config.yaml
model: "CTC audio transcriber"
train_examples: 26041
gain_aug_db: 10
n_mels: 40
hop_length: 160
input: "log_mel"
win_length: 400
vocab_size: 32
norm: "batchnorm"
init: "trunc_normal_002"
optimizer: "adamw"
learning_rate: 0.0025
final_lr_fraction: 0.01
weight_decay: 0.1
Rows from block 3 of a small CTC audio transcriber, named by matrix and row number. Rows with one number belong to one channel. Each number is 128 + 24 x the weight over its row's rms, rounded and kept within 0 to 255. All counts start at 0. Numbers have three digits each.
After each channel's rows are labels from the 100 clips, of 14976, where the channel reaches its highest value: "loudest" is the band of the loudest frequency at the time of the peak. Only what is clearly more common there than usual is listed. The data: short read English sentences (LibriTTS-R). In brackets: how many of the 100.
# convs0: first width-7 conv (model.blocks.3.convs.0.weight, 192x192x7, each kernel summed), inputs 0-63
# convs1: second width-7 conv (model.blocks.3.convs.1.weight, 192x192x7, transposed, each kernel summed), outputs 0-63

convs0.99:083098130112093095138119142141130111157120121164130135133124128113081134105131131088127134107144127106099105104099118098103101107135161157102150152123159137103092144137193132109136123084093128
convs1.99:136124110100148143118110121132100068143136138080120097107128112142087157133082092138116117148107134075187099156154130090123089098173125138084163062108120123142134116124099094160135156128118134
loudest: 4000 to 8000 Hz (36)

convs0.1:164102139140133114135132123125143128116134112135135110161136142126154113163114120089103121105148137153105118097138168171085116097115130128116115145119097111144129120123171116131105105143113129
convs1.1:106139148087163151166119130138099094154138077112148137128129108114114168073104149151123103067088127105140073124150117086124123095128113113113124126110120143157129048133126150154096155134117090
loudest: 250 to 500 Hz (50)

convs0.34:124076106090140111145110141120122165108116121158139160150116134112152095142095103129103123064094120089100133079112083157114156125110143128088105111126138155134142111098152081132082124124111134
convs1.34:150127104126141152140174062125132104171134123145175150129123131150125155103128164173114124118105120149117072080158134088129118131146096139136117167102098128110138123173111125131099144092151125
loudest: 4000 to 8000 Hz (43)

convs0.172:131155125127173148138062117129130114130135109133108129174117128117148154119129100117132144097166154151115121134130149118144151166144096053125092125119134160147112036158102128131139101127144071
convs1.172:115132135089125129153062148134117119124144130126108144110111144076139088127152119112105118135140120139135121084137146085118133116180144055143118150125139126143140145129136091120144106092097141
loudest: 250 to 500 Hz (33)

convs0.102:113133107117131117112136128169146103130104124098122129101136162118143071134162106154110112101050138150144094151122106090098063134160131157110127130106139129124121124120164168119152086087110133
convs1.102:129103150129101095129141119122141135133114139129113066117150135113094142124104131099119128085076121139111088144071123127132146113138159125101104124136128102150167153110127107108166148130090134
loudest: 250 to 500 Hz (61); 500 to 1000 Hz (28)

convs0.105:102109116113137149148124116107104100100128158095115106123102109092132153128143118118160114101154146132094118129111111148160157119120106109143159119122127144104117070131172100133164095113147145
convs1.105:142149118096143124114100106082147133104130149154142119168132131070129110140114075116125095155096102116151125167103135142142114115099104105092124087097142126164123124137118140096135092140121141
loudest: 2000 to 4000 Hz (71)

convs0.51:119141160096142165113123127149108115099114134147069109117123109118103102166085123131164128102091128122120110160153096130135147110120137133108132139141169126135121124157165129160138124102113107
convs1.51:114132102112120117152164153108104113135094164098125160072131159153145102122100104118116140151111107142154143168141124124121152126130144133114127152106111121086137135137148111132123104109154112
loudest: 2000 to 4000 Hz (25)

convs0.150:105167122138158129142146104143105126121133104109103112117169110102115113148151115117128136123160142155116129101120133151151145115124162075145156094095136146092135029111114127142137090116135143
convs1.150:144080122083092116119074154079131104116111138121100132138129141122116099109105125100143121151111138146148150106137114124091144135148114069078127085116104135107136176148097102105109125127109139
loudest: 250 to 500 Hz (33)

convs0.87:107144144128117149120117127131124144069140163104114132092104105128121123166114105144133156119120133146134124155162097104139121124156101150137025150157117121149107167149158161134132135099120124
convs1.87:138137115110085118140134124091089107106146132126114100130067139115130121150120037096087118151120135132062150099104104130147145103174144122121115134142110134116102138111118104116119120096110151
loudest: 1000 to 2000 Hz (26)

convs0.80:087120124127113141172125124137089096085139114147142095106144120118116114099108134108093124134146158090123150105143135101108123106138134128146114105122126117101095088129164131126101142107116128
convs1.80:115147136101129169140117132165103148141127156157139115138134124132110190098115148144109089126090125150125109108178141086106150170140134126120141129076158129107086098142143098170149128096141092
loudest: 250 to 500 Hz (29)

convs0.27:089150127173105153132126143151150018147137156049081114132083128148128120137136131125148176134149143124107105121126112100171115104143091092109125108153141123120096131103161111144115120135123116
convs1.27:142147124087137131148096150127135119112108179124136139109083131135150145150114116126146114112125092096156111143131126135102124096104143100103125079134099148168101139106122093156120093099117142
loudest: 4000 to 8000 Hz (47)

convs0.2:097112125133126146133142143158110088093109180118105128152136158151089106149070103088163124121121131105121101077161120111078106071106118147118096150117074084110137116100129158152110085128119121
convs1.2:128133122118139104124154148130125132141120119144058130141122102126119154153165146158141126127101143112133168132154120115123144159134119081144104167142150127101110111131145104159092155133129070
loudest: 2000 to 4000 Hz (37)

convs0.78:143133109121102114054130142158123119109156102115120104117112113127080134119108114109140114129143131147134124115135143129145103121097130149155130161150137119153079093130132129148130084130124122
convs1.78:146147074113153105108153137127143092136108100106143112117138101105097146120108126107125091099116118143133122150123134164122106111147154127138178102169139150083135134152127143140136133116139109
loudest: 250 to 500 Hz (32)

convs0.181:122115138102163155160144069130118099131124127067106147132140157118090112098084142106101119165171124142124148165143163101120131098135091132116105150134183109086109136129113124112114145148148115
convs1.181:110159143118131129138164161125113128110119164106131104108135123128126153130135144138074128149116105133148130100129146157134136100140114115102113127092084103174119141132097124114113111101157114
loudest: 250 to 500 Hz (28)

convs0.81:129178148135133108144164159110117137156133105131138117140153114151156092144087116118174115138122044086114113148102098142129139088077075101105086112139101168141124098139142129115090138127109134
convs1.81:112086097159149136136162081180163130125115111168096123089141078113125151142086131091110108115166143099121083137141104117104118163107102070127095131114152080086152114132074098119101141136118106
loudest: 4000 to 8000 Hz (46)

convs0.191:063123131101129139124127143108141108096085139109108136081122155092126104092083072093167115144093120141118130106151160143102088110133156134113128131125101158131124135091135162142134101127106180
convs1.191:119169145130118149147126124101143137101155085098129148155120093121068176113116138131098121131131076128149098099078083134136143177099087120063093130109128100141149133110083085177128129132153115
loudest: 4000 to 8000 Hz (43); 2000 to 4000 Hz (27)

convs0.55:128089139124095131093092092104150079100121168102122146100122142124114107135142118131143163164133082139087150096168127106146127105113103120099104131128067136099108128136126145113173117109141114
convs1.55:124127094153081139122155124114154139105171110127099132121114154144131120140118147159124125124172141121110148106123146158104158113091166123154148105150131128086062116108113120120157134094135150
loudest: 250 to 500 Hz (30)

convs0.133:105091094097106126111155147100154122129120145159153091135099090094110099176097131140136133126139132139144097096076083155147115107121162132156135107083123115130099110115147160121132112074139095
convs1.133:141120094142126084148108102111135148162170130128114106090119135111143116122130114139138112109147121122109111100103137165113151118111200152106132127147141098128097130111114119059112118130132133
loudest: 500 to 1000 Hz (39)

convs0.69:131132120127126144109077140098134098139138138131112082157113164113178094102116128108132111128184119113145162162129081126128127133127078102172129090198121188174101127125119115120171128109121126
convs1.69:118080105157124115112140142087129107121099119142144159138120093145119158108155096141100106142153127113095140154147138127152094129133111080129126152103148069098124132137141110179093139132178121
loudest: 2000 to 4000 Hz (28)

convs0.65:122147114082157143102080139154120128116152100140082122154139107110180122138103110111123065107140080100140148102122115125109154159102124145101146138140129127142123111132140109139091150142129170
convs1.65:148125106140131123070109126129146142111112124126165138117131098115123134131124100133108121120109108076110150099133136146078131119101147133121136126112138123100109129112096079115138158123148173
loudest: 2000 to 4000 Hz (43)

convs0.66:152137104134117111117110117142074122162123117128137141160115143102071104092154103116161144122121096149138110141137141110134127112083130115114098111135103129105121105124124147153110100114135144
convs1.66:153103157121101128125101174154114104135122181120143122101129090164118123173100137103160129100126147131129085138140156103123114113163141121124150088104157133092077165106130123122106138137131152
loudest: 250 to 500 Hz (43)

convs0.177:107118118130110104159127099159083119147115171095119118129093167139133140131125106135124135116080125094112116135114113147130103079156133146137137112115131147062135111088128134117114092118161084
convs1.177:118114093104119168122135079144144117164147155109128090090110118137103086125101111121091095119089138147147102150103101132160105125160127133127162135129128132153104089120153151134103104127139168
loudest: 250 to 500 Hz (48); 500 to 1000 Hz (29)

convs0.159:140108145122111127120126116135110131122175115154145132160133090115190118151144115129130142141078057085069115128113078133154119114107138155141124122140115131158102133131118121105161130100144134
convs1.159:131133135104138090135091129160115117104155108133138097123100112104128061116148148094082118123123070073113132131076126074102110127144105141108115113115139139109096120123100138148077114106105157
loudest: 500 to 1000 Hz (43)

convs0.117:146120140136134155120116123167133123128134133079147141088116173096168089140139069141155056068145138113112138110163115133087105109094131124118126110088114169090167121109120153167093125126118121
convs1.117:143157121105149114153128146132134112154148108109126090157105139107153133066142075130116150151131100164090067119139112160158115092128145110101119092139106123129106119109121110146131156116115115
loudest: 250 to 500 Hz (35); 500 to 1000 Hz (29)

convs0.8:131090148112127143090085117131130137120102085125104101132140129146152089142119106133101154139115130123105139150139060124156163114128103100105123125152106137125067115118158138126152146068130133
convs1.8:112123065155131138083141125105130122117104122116117140133138089122130119097156130118132112139108068093132172124126096127151116152099115096136140158121134121050123130118078113169133140096154121
loudest: 1000 to 2000 Hz (26)

convs0.145:113129111088104163141125123078123151091140124122094120105105116051113126127118117166111097120144128121179134135138089170125140130145118092116145132131138083163093112167166156106124139107113144
convs1.145:137128133084105111134071118137138132129089118150127125099137148069135124086122113096121096130119154139128130129123135120079112102161116124133103130109125105168149177103112077120134094138120140
loudest: 4000 to 8000 Hz (64)

convs0.57:137089152145112129056099123104132163135126121146124133125123153126120114168117133111110092149180128152128148116105141132072164137152120118104113094156115131129167163122134103139135123146091110
convs1.57:111113118125085107127081140134109143116106113064133126107127100079130098088141132139124112124108101084092123134160060155125116121129143155168138147097149112068123115117126143122109140140164104
loudest: 2000 to 4000 Hz (29)

convs0.154:134125181132137132140102103131106143097117066159114113149140127127144136139111118124142109156149113131128107072121136189103135134095153134129112132100124157149107108106111100104098096113154170
convs1.154:146137131104142140088081150138095093146144116088137166165147086126099147122105112140109108120075144170121159120144157058138063106155123120108152164117114089091103123109128102135118132151158132
loudest: 250 to 500 Hz (41)

convs0.134:130141127113127129145140158170118114094105094161128129112118137091163135135101068142119126122120089115106130125087155112162148159115119102122118087134149157118143087107146131100137159097106144
convs1.134:125176135124091117163134139101166083155134157118107130092126091131148137106124116141145137140144107106172109159147123134110125125109094088115150081127145133128152088140053126109107122157154128
loudest: 250 to 500 Hz (32)

convs0.97:110124152098088071077151106076130150178064124133119113136148134119133125081104130096116129145154080118129121103091109135132126092156151170138156113122143143127108115133127097125125107072096127
convs1.97:115093131136135137075129123138098134123139150105117138119148069139107151142132126129087133146102090116176066120158112088127134123181152123098116124107087141090128127127130135130153161119147109
loudest: 250 to 500 Hz (28)

convs0.70:130117156133160110138151151119147142122149113087115127141146129090131118114139151107132117127090087114093102151086092146133111132126128133137124095140100110119069146113133129066125088156131101
convs1.70:177126133132131175144186137147106114091168132142138119127107138103090145148063124162125151087143129061062112151099122163115144150122147153139131122128151136123137135120134101137159153090156116
loudest: 4000 to 8000 Hz (25)

convs0.186:137122094132113131146082116113140108142137103115096112123114124141131130155145111109135130122161121138121128153125147112125105058121153116132122103107098101134128043134087121131134117120124098
convs1.186:098125121141116137139183158143122137138095133132141128117122099113074099117109137102097159124110143147121109132134131098114134142159124135101181143113159116133192120091111133143147108119129144
loudest: 250 to 500 Hz (44)

convs0.52:139129161122121113154124133123141166084148116138107107168114115143141134088132110089109098127107145139079142127132166177113103130075125130154127150140150129153146122135121130142111110143098148
convs1.52:166128123135102091110124098125091132154112132117147154104156128123132116143124105112134097126100141111104115125110131129132122104095110091111131147082136122134143094127144145141093147142104132
loudest: 500 to 1000 Hz (32)

convs0.90:094132083118150060120089126111114120112122089125112113115137130135133098133166144119141123093116131138120140121107118146119156113156090105141138133174128091149108117108133099134106095071130146
convs1.90:124076104138168092141125102162167132184149149122131096121110138092130143136107118140108094156123137150081112133122185101127134118156132121171144130102141147107115163133069099111109146126117134
loudest: 500 to 1000 Hz (25)

convs0.20:152087106137118086189092132168176124126140127098126114124150116133156100125099131115132147118141092127105115115114116125092155089129128121140121107185136079117115153113119095089119126139121135
convs1.20:101135137118141116096144090158108094131107171150149117146133158110106119106094119152141154147096099087134101154141127136136150140099115164165122155075161106155148151137117062185125166113093117
loudest: 1000 to 2000 Hz (29)

convs0.160:147160163088150096147139122160148129131150126162124150172095152155105123123151102120087163163129105089106146136117137143107091103138103116114107130130157150096125124143160136109102123161132144
convs1.160:140124137123110150087149093135122124065112131132152135126118079120114111093113135130136140131126159107131139160130113102120160121126132138123127143103112131171153127112170150186151116128075136
loudest: 500 to 1000 Hz (29); 250 to 500 Hz (28)

convs0.189:130146109095115157119105088145104136115097148087115103100142175088126099179074154117136098045118154125104119099124113144093144143133108116112123112122103165148117125143089134140085136110119131
convs1.189:113103127111143119141086166129165114162152138116147116123126178136112114137116104124158099177100112181122148095114123118123126122121133159151134153129121145135128143111112093087123162118137096
loudest: 250 to 500 Hz (29)

convs0.67:112121129066110147171156116094098087139135122143147109127128147127126126105123092090138130126089081119096098136111093156084138144112140140154142140129130136136118139126083149121123143163134121
convs1.67:161126128111128079105114117139134122112120103131133141094150120122087128088128107146122138130085124127141177122106174152097155164068125138071118142128129087152149146109141112150147144124112176
loudest: 500 to 1000 Hz (32)

convs0.96:115140135147103165069093124156154092137115143127140134038042140107090129108093113148151119115140147132129113140142103108160092143132106164178128135122108138083118175123118116138128164096125144
convs1.96:135094111136112090135059127112091115084139152096115039121127124073117132131145111107117102125114115117135152086104111138085105115127143136070128121154147136134109124112132096105124111080131126
loudest: 1000 to 2000 Hz (52)

convs0.161:122127133141148137129114115135104114142089126177106082113148095143118073135138156107132120118069093128177128168116122113164140137092160150143142143142130130098090099095147123105113081133144104
convs1.161:066103099128077096117082096106090142102087147097089123118166136120123133154126107141116135133130106162129126113106134156130127135127138123117080091145121078079149108096165130118120105094142129
loudest: 2000 to 4000 Hz (29)

convs0.155:121133121121109154101124110133145069134136106091121110096124103141121083126118119158175137131117114111130113124142094113153144134123110138090135084162128144072064118155191128094146099074117120
convs1.155:157133081130152136106138095103110107080089127151129128125088107142132117121141094136097147162142108103121127137123135143123080113119109092093103121149128095125087126140070049142149141125097146
loudest: 1000 to 2000 Hz (29)

convs0.157:126137156122146150140132123150145107115142143150127161143107158148140181115148160103120091183157164145150151146144144124153122157149149175121116144089156127112178164140112126172147163144128098
convs1.157:115123127113104130156131130131100129126134132095094092120070099079119084143103107118057086106088098103144114105105117126119094120131151085119156139140108061141140108098114095084134123121116153
loudest: 500 to 1000 Hz (57)

convs0.122:176099113098117153123120144128114094148126110131098141134105145127171138130119135128150104094157085080119137126119080068129133136152109141135102120136122109068122133143132141106125096114135072
convs1.122:127123092130109126181135071082113127136126083077107156091121138107076097095119104113114132151135115175163116142146135131139109147143089088105157144125136121137129164128108090143169132109153125
loudest: 1000 to 2000 Hz (60)

convs0.129:125156096163136117073076140176115141096132104149139132137117142114097130137104120131165107112142124144135112103131123119119097080105124156145127102133084130126121120092121160129102127130096101
convs1.129:108108130148114100103071153126119120132134133112121131118127114121079127117121113162142116180079078140130114090152138136121109126122121104128151156168128127153152102093136131150112141131121056
loudest: 250 to 500 Hz (30)

convs0.72:097141136088137138122109090110107124136158179151146108150121164089170100166134115139140075119124119105074141140103113163117121070112145094129138126098136134118100076154164152139098123079081125
convs1.72:167118138124125134104116112150116097147159089149124154148104104145124151083132119125127109128116133142126101144137109130151111128141096092155119098148113131135175068157079110150189150149130119
loudest: 500 to 1000 Hz (41); 250 to 500 Hz (31)

convs0.73:111087130120121148116122111163096119124128150128155108111099136100133128120141123118133111075178148138102087101148099123160115089132137095110168111131116092143087110132122138105089113127170138
convs1.73:182125115110114147149112080118137124103091150163105147121147161080139116105104111113114118145152123120126124139120126139049118106150113090114146118103125144116139147129116136072132111086113152
loudest: 4000 to 8000 Hz (88)

convs0.147:130111162131115076133126147147150138143152161153108066116137133113163118128144136125121102082103093120133126126140117145123145141115126153117105148136131150112073170095158109097097135154075128
convs1.147:157171115120119124144145178132133123132116128114111069158080124117093137124140094113098158140124123087132166091138080135140126093107157133109135129160116108099123089109130143138140152083120123
loudest: 500 to 1000 Hz (42)

convs0.139:116110133135115137125055101122120095153090141104118121111073178104074127155094105083079174100172160128125167109135119129138140101125072133139118108140126150096103141109147147116115128046124127
convs1.139:142110094182096111142124139140078102119143146123140105105092132127110125156105136128113138135126093088138124099135110024119132095128179107113129128103128138127128154122118074147150127051142124
loudest: 500 to 1000 Hz (33)

convs0.50:104088106131120129115142153100116152127128148096133132101116111134118079112119095143145139103112078137120085128122132137149118110102141114117152117136130108075147152103099103123107121143108151
convs1.50:172131163173110137124158121101127125137110152114160125137111090059141126117107117200137124154145145145082131145117120144094114132129116142142174127120129146110119092138141094108110142112131129
loudest: 1000 to 2000 Hz (25)

convs0.126:137101130147130136081112130159166122136144164135116120106109091126110114083140113139152133104177113152150142147135133157138140131142088149122072152151115144081086203138153111080127147083125165
convs1.126:147150100141105102133117123113108149114115091086165089112126131105107128138109161132155116143130099134096123062127104073146105103126100098089094164139117130121148123134073121114121119092120125
loudest: 250 to 500 Hz (39)

convs0.13:113116093123133131176147127103133140109144156094136164086104151078097155086101121169145118107157140123097074124117113139115144140100136114129112148132119141116099152135100132125130089131155150
convs1.13:149143135103153127130057096129113114117145148107163156197129138131098152128071128122123149125098127138114162093117132128095085129127123131140159152120132150142136148119123112121128141105149123
loudest: 2000 to 4000 Hz (31)

convs0.108:089119108107119131138133116112138121133109141160128128067130137059156116129119136150161055143130099079169108137118105126148124127070088117099140142105113092127174105133111158165094143145120120
convs1.108:142118112112130144139166109085128131126129167142055129125114149035129111108145087123120028143100104118116111141119117128118155144094146146110111139110132134123119157116125088164072163114119120
loudest: 4000 to 8000 Hz (41); 2000 to 4000 Hz (36)