Rows from block 6 of a small CTC audio transcriber, named by matrix and row number. Rows with one number belong to one channel. Each number is 50 + 10 x the weight over its row's rms, rounded and kept within 0 to 99. All counts start at 0. After the name is the row's rms in percent of the matrix's.
After each channel's rows are labels from the 100 clips, of 14976, where the channel reaches its highest value: "strongest on" is what is common among them; "loudest band" is the band of the loudest frequency at the time of the peak. Only what is clearly more common there than usual is listed. The data: short read English sentences (LibriTTS-R).
# convs0: first width-7 conv (model.blocks.6.convs.0.weight, 192x192x7, each kernel summed), inputs 156-191
# convs1: second width-7 conv (model.blocks.6.convs.1.weight, 192x192x7, transposed, each kernel summed), outputs 156-191

convs0.67 090:55 57 35 63 48 58 57 68 14 63 69 60 54 44 56 44 46 50 33 60 59 44 38 45 48 47 47 46 45 68 65 44 49 65 45 44
convs1.67 090:47 30 38 45 34 49 41 36 43 34 47 40 43 47 60 43 53 48 48 40 47 45 26 46 59 52 48 42 34 36 52 52 45 48 51 49
strongest on: the word "the"
loudest band: 250 to 500 Hz

convs0.183 097:39 59 30 58 55 44 62 53 49 57 55 53 35 71 54 53 45 50 48 35 54 50 46 57 61 46 58 44 33 47 38 56 57 27 51 51
convs1.183 097:28 51 60 57 51 22 36 61 55 43 47 53 48 61 40 24 34 53 45 55 43 47 45 48 46 49 58 44 66 56 36 61 46 54 55 50
strongest on: the word "you"; the word "for"
loudest band: 250 to 500 Hz

convs0.150 089:55 58 63 36 28 60 30 48 54 37 58 45 44 39 58 46 44 46 61 61 43 47 27 55 58 41 56 50 55 62 44 50 56 62 47 57
convs1.150 086:47 41 58 53 60 39 57 52 38 61 52 43 44 61 40 66 39 46 42 49 61 54 33 43 47 59 43 44 54 55 49 58 55 56 39 55
strongest on: the word "the"
loudest band: 250 to 500 Hz

convs0.100 098:40 63 55 62 52 37 46 38 53 30 54 51 61 43 52 42 49 38 33 46 46 34 51 58 48 43 54 47 72 49 57 58 38 34 45 58
convs1.100 093:49 37 55 50 47 50 51 53 52 64 63 45 44 42 48 60 56 60 28 45 49 54 39 41 48 51 44 39 28 50 32 59 43 50 54 43
strongest on: the word "are"
loudest band: 250 to 500 Hz; 500 to 1000 Hz

convs0.56 109:35 37 49 50 42 41 42 59 21 56 54 55 59 56 63 49 52 63 56 61 58 49 39 47 63 44 52 41 62 54 59 49 54 39 43 41
convs1.56 104:54 52 62 61 60 47 48 52 41 53 62 61 44 44 61 46 61 50 48 42 28 58 42 44 52 58 33 41 50 64 54 57 54 55 57 47
strongest on: the word "you"; the word "go"
loudest band: 250 to 500 Hz

convs0.51 107:51 37 51 34 56 35 57 56 47 59 40 36 61 48 59 43 54 51 42 63 39 64 57 66 39 67 47 44 46 51 54 43 47 47 60 46
convs1.51 123:66 58 40 52 48 52 59 60 63 42 52 46 62 55 39 24 61 49 56 55 41 59 43 31 50 56 50 52 47 67 49 45 45 57 36 57
strongest on: the word "tell"
loudest band: 500 to 1000 Hz; 250 to 500 Hz

convs0.143 089:49 48 59 58 48 70 49 38 39 73 58 48 38 59 38 38 35 54 40 51 47 66 44 58 45 39 64 51 59 47 41 51 38 41 46 62
convs1.143 094:33 54 67 56 48 56 37 43 51 35 53 56 54 48 59 37 47 49 39 51 50 40 49 37 35 59 48 33 50 50 54 60 47 54 35 45
strongest on: the word "you"
loudest band: 500 to 1000 Hz

convs0.147 095:58 49 50 48 53 64 47 62 40 30 34 48 38 52 44 49 33 49 59 63 65 48 37 46 43 55 43 53 53 51 40 58 38 64 41 43
convs1.147 107:48 58 41 44 59 52 37 55 48 57 43 36 50 58 53 40 34 43 55 44 51 31 51 29 47 57 46 51 30 60 45 33 39 54 53 55
strongest on: the word "don't"
loudest band: 250 to 500 Hz

convs0.174 108:56 58 44 45 24 62 37 58 40 56 46 46 34 30 67 35 60 51 32 43 49 40 55 61 46 45 58 40 52 46 45 13 56 44 49 57
convs1.174 095:41 51 70 51 44 64 33 64 52 41 69 44 50 40 39 51 56 49 61 32 57 54 49 39 49 46 44 41 67 48 59 62 49 56 56 47
strongest on: the word "away"
loudest band: 250 to 500 Hz

convs0.110 093:64 62 45 49 51 56 49 33 52 61 54 55 47 42 43 56 43 48 32 43 36 49 57 57 55 50 68 50 66 41 33 55 38 45 39 53
convs1.110 101:30 40 64 65 41 57 45 29 51 37 47 56 47 45 35 30 57 62 71 45 65 60 40 20 69 57 59 56 52 28 40 65 49 44 50 39
strongest on: the word "you"; the word "she"
loudest band: 2000 to 4000 Hz

convs0.23 103:47 27 39 44 61 38 44 49 59 48 39 47 54 50 69 64 55 40 51 58 60 39 45 50 47 54 20 61 49 29 40 49 60 47 37 31
convs1.23 101:58 43 64 51 58 46 60 57 53 30 35 60 48 42 39 34 52 50 67 63 55 57 54 52 35 42 52 64 40 62 58 68 45 45 48 46
strongest on: the word "little"
loudest band: 250 to 500 Hz; 500 to 1000 Hz

convs0.14 121:40 56 64 59 40 39 60 50 48 46 54 58 45 43 62 36 36 37 58 50 42 55 42 50 38 48 54 61 56 38 44 23 52 62 57 62
convs1.14 119:56 54 56 61 50 53 42 67 37 44 61 48 44 57 58 48 56 51 56 60 52 65 37 48 44 48 61 57 37 49 45 41 45 59 49 39
strongest on: the word "about"
loudest band: 500 to 1000 Hz

convs0.108 098:53 58 52 35 54 59 32 57 59 55 59 50 60 60 39 54 44 72 33 45 36 43 33 55 50 53 58 38 46 55 53 50 47 48 56 42
convs1.108 107:57 59 42 41 44 51 60 49 42 56 50 50 31 63 23 57 49 51 42 50 57 56 28 37 39 51 50 38 51 50 56 43 47 50 35 50
strongest on: the word "the"
loudest band: 250 to 500 Hz

convs0.178 104:49 50 32 43 46 65 61 64 65 64 47 63 48 39 69 57 61 40 46 58 53 40 48 48 41 52 45 47 49 64 61 31 39 54 41 48
convs1.178 109:54 58 22 19 56 52 58 46 54 51 50 56 59 52 37 53 46 50 45 62 52 45 39 39 37 53 52 41 45 52 48 24 50 59 63 44
strongest on: the word "tell"
loudest band: 500 to 1000 Hz

convs0.13 107:50 52 41 52 37 34 36 39 44 56 41 41 62 60 62 54 53 50 46 49 58 58 56 55 50 58 41 36 55 36 55 67 44 60 31 65
convs1.13 095:30 38 36 48 43 43 57 47 49 50 37 55 70 34 48 58 59 44 21 50 51 56 55 52 44 62 57 39 39 59 53 50 41 48 54 27
strongest on: the word "there"
loudest band: 250 to 500 Hz

convs0.50 103:50 49 67 60 42 36 45 53 62 46 62 39 48 60 55 38 46 50 57 52 65 53 36 49 44 50 32 58 42 48 41 35 34 38 50 47
convs1.50 100:46 40 56 55 58 40 72 39 52 58 54 41 47 58 45 48 45 33 43 61 54 46 37 47 44 42 68 52 57 51 50 53 34 54 56 61
strongest on: the word "little"
loudest band: 500 to 1000 Hz

convs0.122 091:53 52 40 35 51 61 50 50 40 41 62 53 33 61 60 66 56 58 53 43 61 41 55 29 51 65 56 26 64 44 45 57 34 40 60 54
convs1.122 099:45 68 48 29 52 42 43 51 37 36 53 42 54 47 39 48 46 41 65 55 65 40 45 63 60 36 30 59 56 54 55 38 51 46 46 49
strongest on: the word "and"
loudest band: 250 to 500 Hz

convs0.39 099:61 43 55 43 60 58 43 58 63 62 55 57 46 50 68 46 37 51 62 50 41 54 45 53 27 66 51 43 42 59 59 70 48 47 58 45
convs1.39 098:35 39 53 37 52 39 53 47 41 37 58 53 45 46 41 41 32 37 52 59 70 50 48 48 36 52 36 39 57 35 44 44 43 54 44 54
strongest on: the word "about"
loudest band: 500 to 1000 Hz

convs0.152 087:42 52 56 57 41 49 42 45 43 28 66 36 52 41 40 51 27 40 43 44 39 43 25 38 40 47 43 64 43 37 55 51 25 57 39 58
convs1.152 092:47 39 73 35 49 55 77 34 61 56 53 42 37 42 44 43 62 42 57 40 43 47 50 62 41 49 60 62 40 27 61 47 61 30 57 36
strongest on: the word "was"
loudest band: 250 to 500 Hz

convs0.46 094:54 42 55 59 39 38 44 53 50 43 49 50 45 61 37 47 55 71 56 38 48 50 47 36 41 62 56 25 39 51 50 34 57 58 33 50
convs1.46 094:43 47 19 45 48 61 57 31 57 49 47 43 43 60 36 50 52 40 74 42 42 43 58 47 34 51 61 47 68 35 44 38 60 34 58 50
strongest on: the word "of"
loudest band: 250 to 500 Hz

convs0.112 106:37 37 14 65 54 66 51 44 46 54 65 52 41 52 55 48 44 47 35 44 62 47 48 41 50 58 56 37 62 47 54 44 36 59 53 46
convs1.112 102:40 55 65 45 42 47 66 41 35 46 55 52 53 47 52 63 50 50 50 44 49 43 54 42 49 49 48 52 49 58 54 43 54 51 53 56
strongest on: the word "was"
loudest band: 4000 to 8000 Hz

convs0.116 113:48 48 53 33 50 45 40 41 47 39 45 25 32 31 45 42 57 51 48 54 46 54 53 40 59 40 32 54 49 55 56 52 47 57 60 53
convs1.116 104:52 62 36 47 67 35 70 53 46 45 54 45 47 56 50 56 47 30 42 48 52 51 49 70 74 53 33 45 57 49 55 41 42 47 62 51
strongest on: the word "of"
loudest band: 250 to 500 Hz; 500 to 1000 Hz

convs0.138 104:39 52 37 55 31 43 57 50 61 49 70 40 47 49 45 58 60 71 46 54 53 52 42 31 68 49 36 56 50 50 41 67 47 46 59 47
convs1.138 100:62 44 45 25 69 39 67 42 47 42 46 54 48 58 57 46 49 29 58 49 53 46 47 42 53 42 46 29 63 44 48 58 57 36 43 45
strongest on: the word "a"; the word "little"
loudest band: 250 to 500 Hz

convs0.161 117:69 51 60 56 51 32 56 43 35 56 36 43 52 39 52 42 41 54 45 60 23 46 36 47 49 58 35 60 44 62 65 58 50 53 34 55
convs1.161 118:39 54 54 42 37 62 58 48 39 37 44 50 48 24 46 47 37 58 25 43 47 56 57 64 58 65 65 49 51 41 42 52 49 61 48 43
strongest on: the word "don't"; the word "you"
loudest band: 250 to 500 Hz

convs0.167 107:35 50 43 43 47 56 60 46 41 59 54 60 43 40 58 43 43 51 59 52 52 48 43 31 46 42 32 55 58 57 50 50 51 49 43 58
convs1.167 109:41 53 66 42 54 39 49 41 44 26 64 57 52 36 36 57 57 41 61 28 61 53 50 24 37 58 35 53 40 56 47 46 40 38 44 52
strongest on: the word "looked"; the word "at"
loudest band: 250 to 500 Hz

convs0.171 094:52 42 35 34 31 44 32 45 47 32 60 30 44 43 50 48 57 41 49 56 51 51 56 29 39 43 53 64 46 43 58 34 46 60 49 57
convs1.171 097:45 51 54 56 47 27 63 38 31 48 59 39 76 44 35 45 54 46 32 72 54 59 43 54 45 67 44 38 52 56 43 36 48 40 55 38
strongest on: the word "was"; the word "it"; the word "there"
loudest band: 250 to 500 Hz

convs0.80 106:51 57 48 45 45 46 57 58 66 43 67 48 55 50 58 50 62 42 70 57 42 58 46 31 32 74 53 60 54 46 45 32 42 63 68 48
convs1.80 097:58 44 47 62 37 61 52 57 53 56 53 36 45 53 51 53 50 43 44 50 47 59 41 49 42 39 40 62 59 47 54 47 54 51 60 52
strongest on: the word "is"
loudest band: 250 to 500 Hz

convs0.42 095:52 40 57 62 39 66 45 43 63 49 59 57 55 52 52 23 54 64 53 42 50 61 41 58 52 40 61 57 56 20 28 29 71 66 52 52
convs1.42 088:22 40 47 57 44 42 42 43 57 56 42 52 44 53 53 47 50 49 52 52 49 40 77 49 66 44 47 45 37 61 44 52 41 41 66 57
strongest on: the word "of"
loudest band: 250 to 500 Hz